{"image_size": 20, "horizontal_flip": true, "vocab_size": 33, "width": 256, "norm": "layernorm", "norm_position": "pre", "bias": "all", "drop_path": 0.15, "init": "torch_default", "residual_init": "zero_last", "optimizer": "soap", "beta1": 0.9, "eps": 1e-08, "one_sided": false, "max_steps": 9800}
Rows from block 6, named by matrix and row number. Rows with one number belong to one neuron. Each number is 128 + 32 x the weight over its row's rms, rounded and kept within 0 to 255. All counts start at 0. After the name is the row's rms in percent of the matrix's.
# fc1: MLP up (model.blocks.6.mlp.fc1.weight, 1024x256), inputs 0-51
# fc2: MLP down (model.blocks.6.mlp.fc2.weight, 256x1024, transposed), outputs 0-51
fc1.634 088 [ 91 124 124 104 181 136  96  91 143 108 116  95  94 138 146 112 137  82  59 187 144 120 130 120  83 124  92 206 114 109  98 113 147 117 124 115 153 127 108 180 126 145  66 169 155 143 155  87 166 118  52 106]
fc2.634 094 [122  61 105 169 137 109 157 128  66 102  81 103 184 118 126 108 125 140 117 148 144 137 129 124  97 122 127  69 148 110 165 148  73 159 132 172  78 102 121 116  77 179 148  68 167 127  80  86 104 166 195 126]
fc1.635 086 [196 160 135 127 147 129 116 124 158  86 153  98  59 178 133 160 104  76 137 121 117 128 139 148  98 156 105 164 116  39 119 138 130  55  86 117 127 104  74 145 109 143  90 134 109 129 181 180 245 149 126 152]
fc2.635 089 [ 79 122 146 180 170 154 174 137 102 100  38 104 171 153 116 112 167 158  88 157 103  81 181 139 125  89 164 128 137 159  79 107  78 181 138 180 133  88 165 119 145 115 149  63 120 132 102 121  74 133 127 146]
fc1.636 098 [146  85 195 132 106 167 107 120  83 134 161 123 114 140 140 143 147 127  88  92 120 151 160 106 123  51 145 105  73 106 115 161 103 165  81 146 166 143 188 111 125 129 117 158 129  92  68 184  99  78 126 116]
fc2.636 097 [125  61 101 108 102  81 151 176  84 144  68  67  80 121 134 149 151 122 147 164 172 141 123 124  87 159  65 123 146  58 130 134 123 127 134 106 159  86  79 102  83 107 189 141  86  71 101 144 113 139 110 129]
fc1.637 090 [121 159  73 103  75  87 104  83 111  79 114 122 134  46 157 165 161 135 133 111  92 118 181 120 141  93 150  75  77 109  69 138 113 166 111 139 142 155  95  62 105  80 128 125  78 162 126 137 104  75 131 127]
fc2.637 092 [ 43 114 167  76 110 130 187  69 175 151  77 208 128 107 109 124 113 137 100 120 218 118 135 131  79 123  70  88 131 141 140 131 153 116 102  98 148 122  84  77 152 155 163 116 122 134 113 114 129 127 130 111]
fc1.638 111 [105 166 104 165  73 106 166 139 179 199 158  81 149  95 158 131 139 176  86 112 107 166  95 111 195 116 101 134 116 122 100 126  22 134 105 174 119 114 123 119 162 186 132  96  62  92 168  94 161  89 124  95]
fc2.638 115 [183 164 152 143 161  97 120 121 177  86 150 161 124 183 146 118 120 154 147 149 106 123 141 122 111 165 107 104 176 152 108  93  99 159 168  86  95 119 140 136 121 167 131 133 110 169 121 138 142  96 144 136]
fc1.639 093 [123 139 151 119 140 112 109 150  93 113 168 142 131 164 174 130 170 131 162 125  99  55 135 107 111 126 141 132 130  94 220 162 102  39 134 190  68 155 160 115  98 101 154 193  97  99 183  97 101 159 141 143]
fc2.639 092 [127 120 135 139  83 128 135 113 159  92 135 108 143 134 157 149  91  78  65 166 139 139 144 182 112 136  80 166 172  86 147 160 147 141 108 106  95 104  92 111 112 112 107 137 119  81 107 144 131 140 158 161]
fc1.640 092 [179 113 156 116  78 103 139 119 101 104 131 114 128 147 115 194 120 145 109 166 143 157 124 127 104 129 175  63 182 142 150 134 110 186 108 143  56  80  71 164 153 142 150 183 147  56 122 138 177 161 127 120]
fc2.640 086 [ 92 137 139 140 126  91 110  92 104 145 189 139 141 146  93  88 160 173 144 116 158 119 147  75 125  80 110 144  98 167 108 156 129 132 100 129 134 137 177  77 129 145  85 112 137 126  88 130 123 104 114 146]
fc1.641 109 [145 122 139  89  85 147 116 136  72 122 106 172  88  93 188 139 154 184  94 116 131 135 131 102 126 105 131  80 186 155 138 113 115 177  76 114 116 141 125 120 114 117  92 119 116 136 120 112 112 167 185 127]
fc2.641 100 [101 122 178 129  97 172 164 109 136  88 152 126 131 140  83 123 116 171  74  62  84 105 138  67 144 149 192 122 107 108  88 139 131  79 131 133 131 182 161  93  95 101 117 122 164 165 167 132 138 113  86 102]
fc1.642 102 [147  66  98 144 166 155  90  99  91  77 129  46 120 171  51 134 123  87  89 153 140 151 161 109 137 148 113 150  84  77 171 169 181 132  92  87 128  71 126 116 112 157 133 104 181 100 113 110 120 152  86 119]
fc2.642 103 [ 99  90 151  81 122  65 171 155 144 152 119 138 162  85 175 102 129 134 143 137 130 112 133 148 156 116  96 149 169 131 110 111  99 136 131 122 139 153 138 128 194 108 130 133 112  90 105 132 154  84 173 116]
fc1.643 094 [146 144 142 175 129  65 175 150  99 147 185 138 162 112 124 121  70 148 146 158 125 133 143  95 172  86 161 170 193 161 188 114 153 149 120 127 168 167 193 143 103 132  68 119 152 101 114 114 154 108 143 142]
fc2.643 098 [ 96 178 147 114 155 109  76 128 121 132 154 104 159 160 144 135 116  96 149 103  49 147 142 186  75  74 130 126 128 104 119 136 109  59  95 129 135 138 144  69 124 154 117 130  98 113 155 123 124 168 115 101]
fc1.644 083 [156  68 152 166 130  85  97  90 110 107 124  91  88 124 166 157 128 108 155 110 119  33 101 130 154 112 143 136 195 137 134 110 150  37 137 112  71 141 147 157 157 167  98  97 167 120 156 119 185 143 201 148]
fc2.644 089 [110 135 108 120 127 145 140 131 107 134  78 157 159 141 109 108 175 120 138 101 196 194 166 143 121 140  87  87 155  88 114 171 106 138 154 109 146 121 140  70 106 103  70 118  84 148 190 158 114 146  52  80]
fc1.645 089 [129 113 115 123 127 110 123 121 125 167 124 141  36  89 151 129  35 112 138 137 131 176 139 178  71 167 146 143 105  90 114 205 155 119  99 119 105 138 120 143 104 123 165 117 146 150  94 166 145 153 102  95]
fc2.645 089 [110 140 124 132 134 135 172 148  93 109  25 109 162 122 142  92 129 133  96 116 134 120 147 129 146 116  95 109  72 132 106  94  98 143 160 178  98 134 135 164 131 159 186 106 124 121 142 116 106  99 106 139]
fc1.646 092 [105  80 183 106 127 152  30 198 124 130 133 143 100 126 159 142 180 182 127 179 124 131 107 126  76 111 115 104  82 111 145 130 129 113 159 138 117 181 143 144 106 109 127 124  96  89 197 119 130 133 112 116]
fc2.646 106 [144 105  91 134 180 150 126 115 143 197 157 144 200  83 132  99 106 189 135 121 126 115 100 158 138 168 144  90 139 159 171  99 101 155 156  67 168 181 144 125 127 125 194  74 176 109 160 122 189  68 124 139]
fc1.647 097 [154 130 119 117 174 139 162 140 129  69  91 134  67 149 136 171 194  60  93 104 136 116 168 171 125  70  75 105  99  67 131 137  93 101  98  98 155 133  99 139 108 147 144 112 134 144 155 131 179 141 122 118]
fc2.647 098 [ 68 129 169 127 121  90  90  89 134 127  77 114 181 134 117 172 157 106 133 115 159  86 134 122 195 154  92 183 151 107  85 121 134 159 132  92 137 145  54 145 109 114 123 124 164  86 109 110 116 134 104 177]
fc1.648 090 [120 121 121 131 106 177  99 128 144 131 127 115 139 140 152  68 175 153 146 191  83  95 107 146  97 121 145 121 172 102 158 145 140 128 103  73 131 114 140  92 183 156  94 146  87 104 201 128  94 163 124 158]
fc2.648 091 [202  97 112 143 108 130 127 116 154 104 124 124 149 106  65 174 165  95 171  52 146 106 127  78  92 103 133 116  97 118  59 189  50 104 120 161 141 179 107 128 162 112 113 143 154  99  90 152 161 125 122 136]
fc1.649 090 [149 175 182  91 112 145 108 177 118 157 132  99 135 176 153 112 104  90 107 160 147 118 175 170 142 122 189  56 145 180 135 146 155  98 142  77 148 140 180 121 135 164 134 127 133 104  94 121 156 102 147 121]
fc2.649 089 [113 119  91 168 109 122 138 107 107 121 104 181 160 110 184  60 155 147 167 127 151 128 123 129  98  71 114 150 151 150 103  82 101 108  99 155 108 106 133  68  74  93  62  99 145 102 149  96 128 147  79 142]
fc1.650 107 [125 130 168 122 191  92  82 141 124 146 128 126 133 127 102 113 112 165  98 175 103 157 136  86 119 126 206 164 162 157 161 150 110 160  91  68 178 110 156 100 177 156 103 138 147  95 136 118  66 177 112 109]
fc2.650 108 [ 79 112  86  97 115 155 104 121 125 162  87  96 161 147 132 183 111  83 162  91 158 158 171 139  93 176 171 134  80  97 152 154 162 153  70  87 112 160 159 148 158 170 118 145  89 159  87 119  77 167  98 107]
fc1.651 108 [119  99 127 173  69 116 144 162 113 134 129  68 131 133  94 155 222  66  89 167 158 129 144 169 124 141 146 132 156 149  90 120  67 138 194 106  89 125 188  91 134 121  82  91 111 167 112 129 128 158 107 153]
fc2.651 107 [127 127  64 123 133 194 133 131  83 137 114 209  93 160 102 151  79 130 123 101 107 124 119  86  93  98 125  79  71  98 149 103 121 149 145 180 149 161 102  85  93  71 137 136 151 145 157 103 117 110  94 150]
fc1.652 100 [135 157 133 131 105 131 151 101 117 106  95 115 126 112 104 139  89 156 106 130 142 138 140  68 213 183 141 124  72  94 104 122 173  53  90 152 146 133 117 197 124 123  44 195 146  90 135 125 176  92 148 154]
fc2.652 103 [143 154 140 189 142 158 142 125 129 121 168 147 183 131 154 122 148  69 228 110 123 163 175 195  59 127 136 136 129 178 112 121 128 159 191 107 150 182 165 113  97  91 166 128 152  99 116 154 133 196 100 138]
fc1.653 113 [163 114 124 129 106  88 105 167 135 160 131 185 163 155 140 131 141  85 176  57  91  90 115  80 121 171 150 113  80  85 116  95 126 136 155 187 124  59 139 125 115 162 132 153 184 135 138 135 152  98  76 131]
fc2.653 103 [132 182 100 125 173 157 156 189 101 104 141 105 108 130 167 123  42 148 134 184  55 150 129  76  97 107 184 150 114 189 103 138 107 172 160 107 151 114 126 170  78 136 104  96 123 184 160 125 137 102 144 105]
fc1.654 087 [ 50 108  64 153 201  93 113  58 140 160 129 108 137 115 132 171 147  62 116 143 153 113 105 121 158 135 106 148 109 129  87 180 133  92 176 104 131 135 102 110 128 130 179 127  99  99 154 127  95 129 109  97]
fc2.654 087 [150 211 204  94  83 143 183 161 109 124 125 151 113  69 101 177 130 115 181 106 139 126 174 137 131 177 125 111 166 126 155  77 145 116  94 101 136 181 128 175  80 125  83 124 140 117 152 155 133 142 138 126]
fc1.655 106 [142  89  79  61 167 159  96  97  97 120 144 145 101 128 127 117 171 147 122 133 177 113 174  83 105  84 129 106 122 139 132 126 102  80 134 178 185 118 108 150 142 180 108  87 119 110  97 195 190 178  80 138]
fc2.655 101 [156  89 133  93 188 148 175 157 164  65 116  81 125 116 185 182  89 205 128 132 154 104  95 125 150 139 104  89  95  67  88 113 164 106 131 135  92 171 132 143 142  85 148 121 134 113 166 132 164 131 166 124]
fc1.656 085 [ 61 171 141 119 192 136 153  79 145 179 136 111 124 199  96 109 158 116 174 143 147 134 150 121 184 111  94 148 109 171 143 141 144 174 135 160  72  81  72 128 170 103 118 134 146 105 165 141 192 142 141 142]
fc2.656 088 [123 102 175 151 124 141 142 113 153 143 138 100 128 124 125 178 118  86 184  97 108 140 102 164  73 133 163 130 159 119 171 118 118  89 147 123 109  94 110 145 101 165 115 141 134 160 106  82 139 181 122 105]
fc1.657 113 [159 165  49 109 140 153 131 151  60 137 132 128  97 120 164  90  84 124 156 144  87 146 105  72 104 157 134 137 139  97 182 140 155  95  50 152 102 108 124  84 144 146 139 124 146 117 112 135  95 159  66 158]
fc2.657 103 [179  78 147 103 107 148 165  90 137 143 115 136 178 150  63 123 136 156  85  41 134 134 113 179 110 186 221 153 157 121  98 101 160 212 153 105 111 168 172  97 111 137 176  93  76 170 111 100  99  86 138 115]
fc1.658 109 [135 150 151 114 117 140  66 125 162  69 149 106 120  82 173 130  91 131  84  87 137 158 131 127 124 189 176 169 181 159 174  92 158 111  74 132 130 129 115 163  96 126 148 158 179 181 139 198  78 149 108 137]
fc2.658 104 [176 127  39 141 154 153 132 161  93 118 146 158 133  81 130 200 163 146 132  83 100 156 130 102 148 130 126 115  99 131 124 138 142 135 112 200 174 145 160 152  95 101 166 155 162 143 144 114 117 158 171 105]
fc1.659 112 [158 161 116  73 113 137 139  56 147 153 135 107 202 133 113  88 155 156 129 107 185 175 109  82 155 101  86 134  99  76 183  67 172 147 129 170 139 213  87  91  82 141 155  62 142 141 171 144 134 153 156 134]
fc2.659 113 [186  78 162 148 109 106 135 159 139 106 114 150 115  78 126 162 155 116 120  93 195 160 214 108  88 138 158  93 151 165  92  52 109 153  91 112 134  84 120 151 140 118  79 128 126 163 141  68 127 168 153 221]
fc1.660 101 [141 121 164 105 156 190 126 141 166 101 100 116 131  95 120 123 165 154 112 167 126 131 102 127 165 116 137 154 167 124  77 142  89 106 133 106 104 135 139 133 178 144  92 167 140 102 172 113 137 212 163 129]
fc2.660 097 [140 149  98 128  98 132  87 139 139  96 121 204 150  82 128  79 119 141  77 169 144 137 125  95 164 117 148 138 115 177 176 122 108 176 119 195 104 154 119 124 134 131 106 120 120 188 161 137  91 171  88 167]
fc1.661 098 [137 105 113 109 100 149 172 165 124  78  96 123 126  96  94 113 122 138 131 109 117 146 133 132 161 111  90 147 173  69 138 181 170 146 118 127 112 164 128 111 113 135  81 140 187 125  87 110 128 151 147 134]
fc2.661 096 [143 197 163 167  91 195 139 127 116 179  87 153 173 166 114 107 134 146 172 167 114 121 126 101 141 129 118 131 148 184 125 126  67 146 120 126 140 144 100 127 166 156  73 166 142 217 139 170 116  87 134 108]
fc1.662 088 [107  99  92 103 156 152  90 135 136 108 138 168  91  90  81  68 145 116 132 146 117 123 118 122 123 185 119 169 130 154 112 123 103 102 140 140 175 129 100 136 114 134 129 186  87 115 137 203 142  99 159  80]
fc2.662 090 [ 84 127  66 104 196  65 164  93 100  83  81 133  72 143 158 157 148 109 110  99 167 111 127 161 178  98 126 113  81 113 131 125 139 171  96 146 126 135 133 130 180 145 129 107 161 159  90  97 130 126 123 155]
fc1.663 092 [143 178 140 100 161 119  82 140  91 103 161  96 120 100 168  64 131 128 124 140 130 178 131 110 116 118 171 125 144 170  76  95  68 134 120 122 196 134 136 128 144 169 118 146 118 146 126  95 153 123 132  82]
fc2.663 096 [ 95 125 147 157 149 147 135 113 131 141 111 161 112 138 112 183 101  78  61 113  81 142 131 163  93 120  89 113 166  75 116  94 109  96 115 141 187 173 125  87 165 152 120 100 130 149  63 110 176  98 168 133]
fc1.664 099 [118 175 125  74 102  77  71 104 151 182 141 107 114 156 133 174 118  54 117 122 138 106 148 142 212  99 137  79 123 132 127 133 178 118 169 134  87  67 133 122  81 130  92 147  94  87 150 167 120 114 156 123]
fc2.664 093 [119 101  67 108 127  84 166 158 135 131 158  75 193 136 162 104  79 136 137  90 152 151  77  79 162  83 147 136 187 178 129 119  81 119 149 191 170 150 118  54  87 132 174 105 204 102 174 159 116 153  56 138]
fc1.665 108 [127 158 106 105 187 104  81 121 165 210 122  93 130 113 145 167 112 156  93  86  86 177 198 139 100 150  95 138 124  98 175 142 155 126 199 181 148 159 102 153 141  96 142 142  78 116 162  96  74 128 139 159]
fc2.665 097 [ 97 126 123 118 107 155 142 134 155  63 119 124  98 103 200 142  89  89  84  79 136 168  92 155 149 128 153 133 147 174  95  96  98 108 124  93 145 137  99  41 161 155  98 135 161 141 127 200 147 191 153  88]
fc1.666 122 [147 102 105 168 140  75 145 118 126 156 135  99 132 124 129 191 165 112  91 106  67 150 157 115 137 134 146 144 112 112 189 164 119 128  94 104 175 116 113 116 160  87 126 139 122 121 134 137  60 110 172 119]
fc2.666 128 [136 116  89 173  76 173 143  92 128 113 159 151 179 101 130 122  98 188 164  88  89 213 102 115 135 134 158  56 104 155  90 158 166 184 160 118 130 177 102 137  62 145 163 103 143 107 114 118 150  98 129  84]
fc1.667 103 [152 132 111 169 138 165 160  64 146 171 148  64 123 152 173 148 179 160 113 154 133 119 122 129 146 150 192  26 113 109  79 185 134  95 117  96 147 176 161 154 117  94 137 181 128  79 153  74  98 148  73 104]
fc2.667 104 [101 173 160  89 108 123 162 121 149  72 166 108  65 126 135 112 112  90 142 146 177 108 133 140 111 148  91 168 133 116 106 113  84 164 138 143 120 146 119 147  76 162  97  64  90 166 147  99  82 124 167 139]
fc1.668 095 [137 153 163 103  96 175 148 122 132  69 142 156 112 120 139 137 150 142 118 181 144 126 166  82 153 161 103 244 150 161 116  87 133 148 138 142 159 148  57 112 168 125  61 113 200 102 124  81 165 145 117 111]
fc2.668 094 [129 122  83 172  96 135 136  75 118 121  98 126 157 150 134  98 159 166 119  95 173 142 102 113 147  91 116  61 100 132  98 105 124 141 176 131 144 142 167 134 144 130 113 151  91 148 101 119 129  88 113  98]
fc1.669 092 [178  72 139 151  92 168 136 145 112 181 130 147 122  99 156  80 153 144  94 107 169 101 160 157 122 176 118 140 159  78 135 118 104 113  94 122 146 124  71 133 112 165  96 132 156  72 140 103 122  80 129 145]
fc2.669 095 [106 140 199 182 195 121 107 108 107 122  83  87 160 159 105 149 133 108 115 166 112 108  99 104 128  86 154 101 159 173 123 152 101 110 145 136 110 161 102 159 136 141 162 150  80 141 140 177 127 105 122 130]
fc1.670 111 [134 169  89  86 162 124 109 189 133 106 100  99 124 120 171  84  87 168 146 156 154 117 166 113 123  93 194 113 111  53 105  92 133 155 134 163 123 154  76 109 116 120 102 160 194  65  85 102  86 156 155 143]
fc2.670 103 [144 145 114 144  84  91 142 172 115 161 201 158 117 115 121 146 115 116 200  88 128 119 109 118 152 177 108  69 154 135 113 138 111 102  99 205 144  88 138 147 117 198 137 179  98 126 100 172 140 161 120 128]
fc1.671 094 [ 86 115 163 196 109 103  95  82  75 117 170 117  99  85 167 142  61 130  96 154 158  88 130  94 150 140 164 163 107 236 105 140  62 165 113 185  72 127 157 175 142 115 128 103 132 128 150 168 177 141 164 143]
fc2.671 093 [136 136 106  97  75 115 130 126 103 176 108  72 153 121 105 116 189 113  94 123  79 144 150 109  84  86 111  64 150  91 155 128 147 103 109 148 121 102 131 121 100 160 141 157  85 185  94 109 126  97 131 121]
fc1.672 103 [116  91 140 166 106 125 115 134 108 176 165 174 118 102 121  95  93  88  86 110 100 198 157 127 118 132 130 141 119 131 119 149 178  42 155 143 124 113 143 114 199 118 123  53 140 123 166 106 137 102 158 105]
fc2.672 093 [158 134  96 146  88 173 123 168 152 134 169 148 124 120 143 206  88  99 150 164 137 120 125 188 164 144 150 166  93 145 125 130 159 151 120 133 118 139 140 131  87 157 169 154  94 153  46 135 143 131 137  63]
fc1.673 098 [109 101  76  60 134 138 169  88 102 172 141 104 105 109 177 129 152 147  71 121 113 101 118 114 171 189  88 102 148  84 130 153 113 164 102 110 193 123 124 154 127 109 129 154  42  97 154 113 132 161  68 122]
fc2.673 110 [140  81 133 143  94 129 167  84 156  77 147 115 138 117 100 138 148 157 104 177  74  94 132 117 131  85 206 107 118 118 140  68 174 103 183  97 152 169 135 152 109 171 146 150 173 121 125 134 154 108 128 138]
fc1.674 103 [142  91 199 135 103 141 140 134 149 174 129  82 146 181 168 153 116 131 160 163 149 178 148 101  78  31 113 128 120 102 134 151 111 144 140 137 131 138 151 162 118 134  75 131 120 121 157 106  94 150 164 176]
fc2.674 112 [ 82 151 144 164 131 159 189 118  69 115 143 112 120 122 123 152 150  74 129 155 108 123 122 176 147 116 127 112 146 109 192  93  88 105  68 161 144 147 153 117 125 176 161 120 101 122  94 110 112 157 101 136]
fc1.675 097 [ 96  85  92  90 145 131  75 111 143  94 169 115 126  73 130 146 152 109 112 112 115  76 152 128 109 141 132 148 124 174 122 144 153  82 115 146 129 123 118  92 133  89 126  70 153 144 106 196 133 134 126 133]
fc2.675 098 [124 118 180 106 147 124 145 131 157 160  46 120 125  84 106 135  71 103  77 108 112  88 127 172  65 106 113 114 106 171  97 166 140 126 133 144 117 181 128  94  94  92 169 143 132 122 152  59 116 165 139 134]
fc1.676 102 [122 136 153 189 144  48  99  85 157 131 158 188 150 135 106 141 165 193  76  78 139 135 145 122 120 128  94 100 163 118 114  89 176 132 133 135 120 130  90  88 163 110  89 147 217  90 136 117  87  96 114 125]
fc2.676 100 [141 141 129 152 109 124 113 156  83 118 165  78  79 127  99 130 130 103 148 150 127 113 114  57  90  89 179 101 153 134  69 130 121 171 156 141 107 197 109 136  83 112 122  98 104 221 115 102 139 129 140 120]
fc1.677 102 [145 136  61 135 135 155 132 157 147 150 145 155 111 141 173 126 214 159  91 151 106 159 168 155  84  83 130 148  98 188  75 117 104 118 145 126 169 137 189 121 123  76 125  81 159 130 176 148 126 115 113 147]
fc2.677 100 [ 81 146 160 142 117 188 157  88  94 177  65  73  99 149 131 133 142  88 121 114 130  83 121 164 159 192 154 158 132 157 129 105 103 187 134 132 100 141 119 187 190 135 105 113 104 118  77  70 137 154 143  73]
fc1.678 088 [120  98 105 201  90 108  79 110 150 114 150 127  94 161  88 151 122 106  96 132  67 131 131 109 124 160 138 137  71 180 116 134 107 125 110 146 132 153 111 136 143 157 145 155 142 116  64 103 156 108 144 151]
fc2.678 094 [158 169 168 140 132 100  87 140 116 163 160 102 140  95 128 130 111 121 202 202 142 138  84 182 172 106 116 156 210  76 127 133 230 115 119 108 117 188 121 124 130 159  82 117 174 123 139 157  79 111 142 124]
fc1.679 099 [130 104 109 133 123 218 116 132  74 174 134 132 140 154 189 101 146 112 119 149 165 137 125 166 126 119 143 152 167 147 150 133 139 133 159 112 177  59  62 124 191  97  99 121  88  85 169  92 181 146 148  90]
fc2.679 097 [113 123 114 167  84 139  77 118 129 125 186  91 121 148  89  78 114 114 126 152 158  97  59  88 148 136 150 144 185 110 122 146 131 134 116 142 178 140 161 177 109 149 119 149 138 165 111 193 153 109 111 134]
fc1.680 106 [113 105 118 117 141 119  73 111 207 148 160 140 163  95  90 122 114 177 143 191 114  94 102 153 127 160 109  88  74 115 144 151 147 121  90 134 111  94 102 108  79 131 130  67 160 129 122 114  84 144 156 134]
fc2.680 100 [ 94 149 108 139 148 163 120 132 134 133  82 133 134 116  92 105 143 119 172 117 178 132 107 173 153 129  88 164 121 134 135 156 113  37 137  97  99 145 132 180  74 144 100 130 120  81 115  98 119 130 121 160]
fc1.681 097 [ 94 125  73 177 162  90 147 181 181 150  47 104 115  82  96 140 139  87 173 148  59 122 118 127  80 179  74  98  98 175 133  78 161 109 100 124 131 139 181 106 128 113 142 123 155 138 105 151 118  93 167 116]
fc2.681 097 [163 120 149 174 133 157 116 158  86 192  95 154 178 170 121 136 167 128 123 139 151 127 138 153  94 104 107 105 154 125  76 139 136 148 134 134 131 162 160 122 152 154 112 106 168 116 151  34 149  99 183 109]
fc1.682 101 [ 84 178 159 171 169 116 113  99 157 128 163 115 118 189 141  98 141 131 129 101 115 133 172  97 118 104 126 158 157 182 121 163 114  96 117 129  97 202 114 128 110 111 158 152  85 120 104  80 132  90 137 126]
fc2.682 099 [142 121  87 143 142 144 157 144 104 134 217  87 108 137 135 167 149 107 130 131 143 106  75 104 147 107 123 145 126  87  94 121 100 121  95 174 110 137  81 188  96 104 108 148 141 107 159 124 173  91 125 108]
fc1.683 097 [ 74  62 155  81 162  98 150 167 104 132 168 167 103 134 131 123  99  90  79 157 121  91 132 139 165 118  99 104 140 130 112 146 132 147 121 126 182  90 139 200  90 117 147 122 120 107 144 131 176 102 146 176]
fc2.683 096 [136 128 132  88  91 127 118 122  92  89 101  90  97 164 122 110 163 174  92 127  88 189 134 153 125 120 128  81 162 133 135 134  81 132 107 143  84 173 135  88 131 188 130 137 114 112  54 144 164 107 148 153]
fc1.684 100 [213 170 180  73 142 118 131 184 129  81 172  95 127 135 125 160 105 152 111  49 149 159 103 142 143 137  73 159 142 124 143 107  96 114 163  47 147  95 142 183 113  80  89  74 135 103 130 168 164 110 125  96]
fc2.684 104 [100 113  94 159 148 124  99  49 127 130 105 124 160 112  73 112  87 101 149 167  81 135  88 107 106 117 163 130 138 144 129 140 128 120 101 115 122 150 161  64 147  70 128 173  87 110 143 160  86 150 180 185]
fc1.685 104 [153  72 132 111 179  94 138 116  92 176 114 108 108 151 157  92 150 147 135 120 186  75  79  99 136 100 111  86 118 146 135 122  70 155 119 114 186  95 152  95 142 122 115 113  98 169 118 109 163 126 198 106]
fc2.685 102 [106 141 135 146  73 123 113 123 109 121  79 194 116 110 101 125  96 126 110 140 130 128 151  85 146 135 109 155 140 103 147 110 160 157 110 170 106 114  97 136 103 159 100 145 104 124 146 146 130 176 152 152]
fc1.686 111 [121  87 151  92  73 115 142 153 162 120 113 142  67 151  92  92 163 128 110  99 115 136 169 107  77 115  93 111 123 120 118 166 154  77  54 116 158 140 153 159 110  96 112 108 124  61 154 139  94 103  99 117]
fc2.686 104 [ 84 116 168 161 134 172 140 164 122 187 183 174 157 144  94 100 108 137 154 215 123 151 160 131 146 147 109 182 167 144 146 135 133 133 147 143 125 177 127 124  93 184 135 122 132 121  94 150 120 177 124 121]
fc1.687 097 [168 163 137 121 103 165 130 120 118  99 131 136  50 103 102 136 119 108 133 174  65 145 110 146 143 148 115  94 125 150 164 135 172 115 147  63 114 127 134 155 156 137 147 137 152 126  79 149 149 112 125 147]
fc2.687 105 [140  96 154 148  65  89  85 172 145 156 142 190 149 155 158 106 178 180 164  80 113 144  67 175  77 120 117  47 119 137 142 102  81 121  82 132  85  91 172 114  77  78 140  95 120 123 147 131 157 167  96 114]
fc1.688 098 [126 148 181 106  55  99 138 107  68 187 127 121 129  57 108  72  88 159 144 188 144 141 113 160 126  90 139  85 166 167 173 111 132  55 129 170 126 116 134 128 123 171 195 135 163 101 112 134 193 162 118 175]
fc2.688 106 [119 215 153 170 162  95  91 114  66 183 105 124 120 180  95 117 133 150  73 150 119 157  89  80  72 127 106 114 114 190 139 145 134 188 109 137 145  97 123 109 132 113 185 142 128 116 133 126 141 142 110 122]
fc1.689 095 [146 117 140 139  99 117  94 107 148  84 117 136 116 174  94 102 132 140 158 126 105 140 128 137 150 145 109  99 115  99 203 122 151 154 178  96 152 150  82 123 116  95 106  76 106 107  97  89 149  87 155 105]
fc2.689 097 [166  84 136  94  93 118 146 118  98  52  89 121  89  84 158  98 165 163 113 132 146  81 131 183 154 101 129 142 139 143  56 119 104 134 147 111 127 163 123 175 138 152 136 153 110  78 110 169 117 165 111 106]
fc1.690 101 [107  94  66  72  82 138 190 127 183 127 134  89 130 128  76 126 143 149  79  87 125 105 178 192 150 136 104  90 125  96 124 114 164 148 178  78 114 131 147 179 102  78 105 206 152 123 131 114 205 134 114 101]
fc2.690 099 [130 137 145 182 187 172 137 123  85 119 125 142  89 131 185 138 139 116 174 184  53 170 120  87  96 120 118 166  91 127 152 131  99 116 157  97 100 120  90  76 162 219 132  76  86 169 113 167  71 184 142  92]
fc1.691 093 [174  98 154 150  76  99 130 107 119  75 100 124 114 187 141 104 114  62 150 134 164  53 115  68 138 134 105 123 124 146 159  64 176 130 186  93 110 167  78 120 118 152 152 124 114 123  92  79 158  81 134 135]
fc2.691 091 [ 59 132 103  92 116 139  81  79 110  99 164 128 154  96  78 164 189 172 111  94 192 143  98  98 127 117 170  86 162 148  64 141 160 115 112 195  75  95 118  87 104 139  99 137 134 162  91 160 135 136 108 115]
fc1.692 114 [100  73 116  95  83 128 117 108 146  79 131  78 145 154 135 103 109 127 138 170  74 130 125 178 122 142 133 108 151  61  89 142 114 177  86 115 138  83 154 135 154 144 166 142 166  83 162 152 114 145 129 183]
fc2.692 103 [131 115 146 101 103 154 110  98 123 111 139 169 181 180 126 165 143 102 118  67 117 117 148 129 177 127 144 116  67 151 117 129 135  49 180 158 122 150 119 156 111 115 160 138 101 136 157 173 138 135 138 125]
fc1.693 101 [156 140  89  49 153 129  86 101  80 137 163 152 171 126 141 100 136  90 126 109 156 129 180  93 165 117 146 203 115 138  75 111 121  73 130  95 134 168  78 109 108 106 125  96  92 159 130 143 111 133 131 164]
fc2.693 097 [147 122 129 108 160  95 148 156 145 141 183 133  88 136 132 178 127 182 117 142 204 105  96 146  88 101 120  61 109 108 139 121 158 163  94 148 126 131 174 151 127  60 158  92 116  92 168 125  91 130 137 115]
fc1.694 097 [172 129 152  75 151 149 138 100 104 105 155 128 140 134 135 178 189 167 166 106  86 136 183 155 129 125 130 119 103 152 155 149 140 123  73 149  92 163 171 127  91 165  72 156 143 144 121  87  76 179 119 162]
fc2.694 105 [162 107 133 170 172 119 116 115 172  69 175 154 147  78 117 136  78 108  98 101 146 137 175 138 187 129 161 121 126 109 108 151 197 180 200 155  47 100 112 122  91 130 165 155 186 186  95  82 109 160 180 132]
fc1.695 094 [ 96 114 192 158 136 171  79 106 117  55 132 180 144  82 128  85 149 105 124 164 110 152 121 126 134 174 101  51 121 137 191 123  94  94 100 135 147 149 151 210 115  47 126 117 132 113 114  85 118 119 141 140]
fc2.695 092 [115  94 120 160 107 111 147 118 167 173 105  92 140 139 146 109  86 157 132  88  95 102 121 144 145 175 140 196 128 164 131 127 102 120 139  91 142  95  79 127 161 118 208 159 160 144 134 160 122 145  98 123]
fc1.696 097 [115 138 140 113  78 157  95 161 172 104 127 144 152 133 127  99 161 158 131 130 133 179 130 134  98  68  65 124 175  94  92 178 166 167 110 131 132 131  96 145 152  65 169  71 128 138 134 162  71 178 169 146]
fc2.696 096 [123  58 128  81 161 125 143 162 103 185 147  44 133 138 170 151  88  99 133 172 113  91 136 158 116 121 152  96  61 151 173 130 145 116 146 112 182  99 107 167  53 132 182 170  39 192 173  90 146  36 135 163]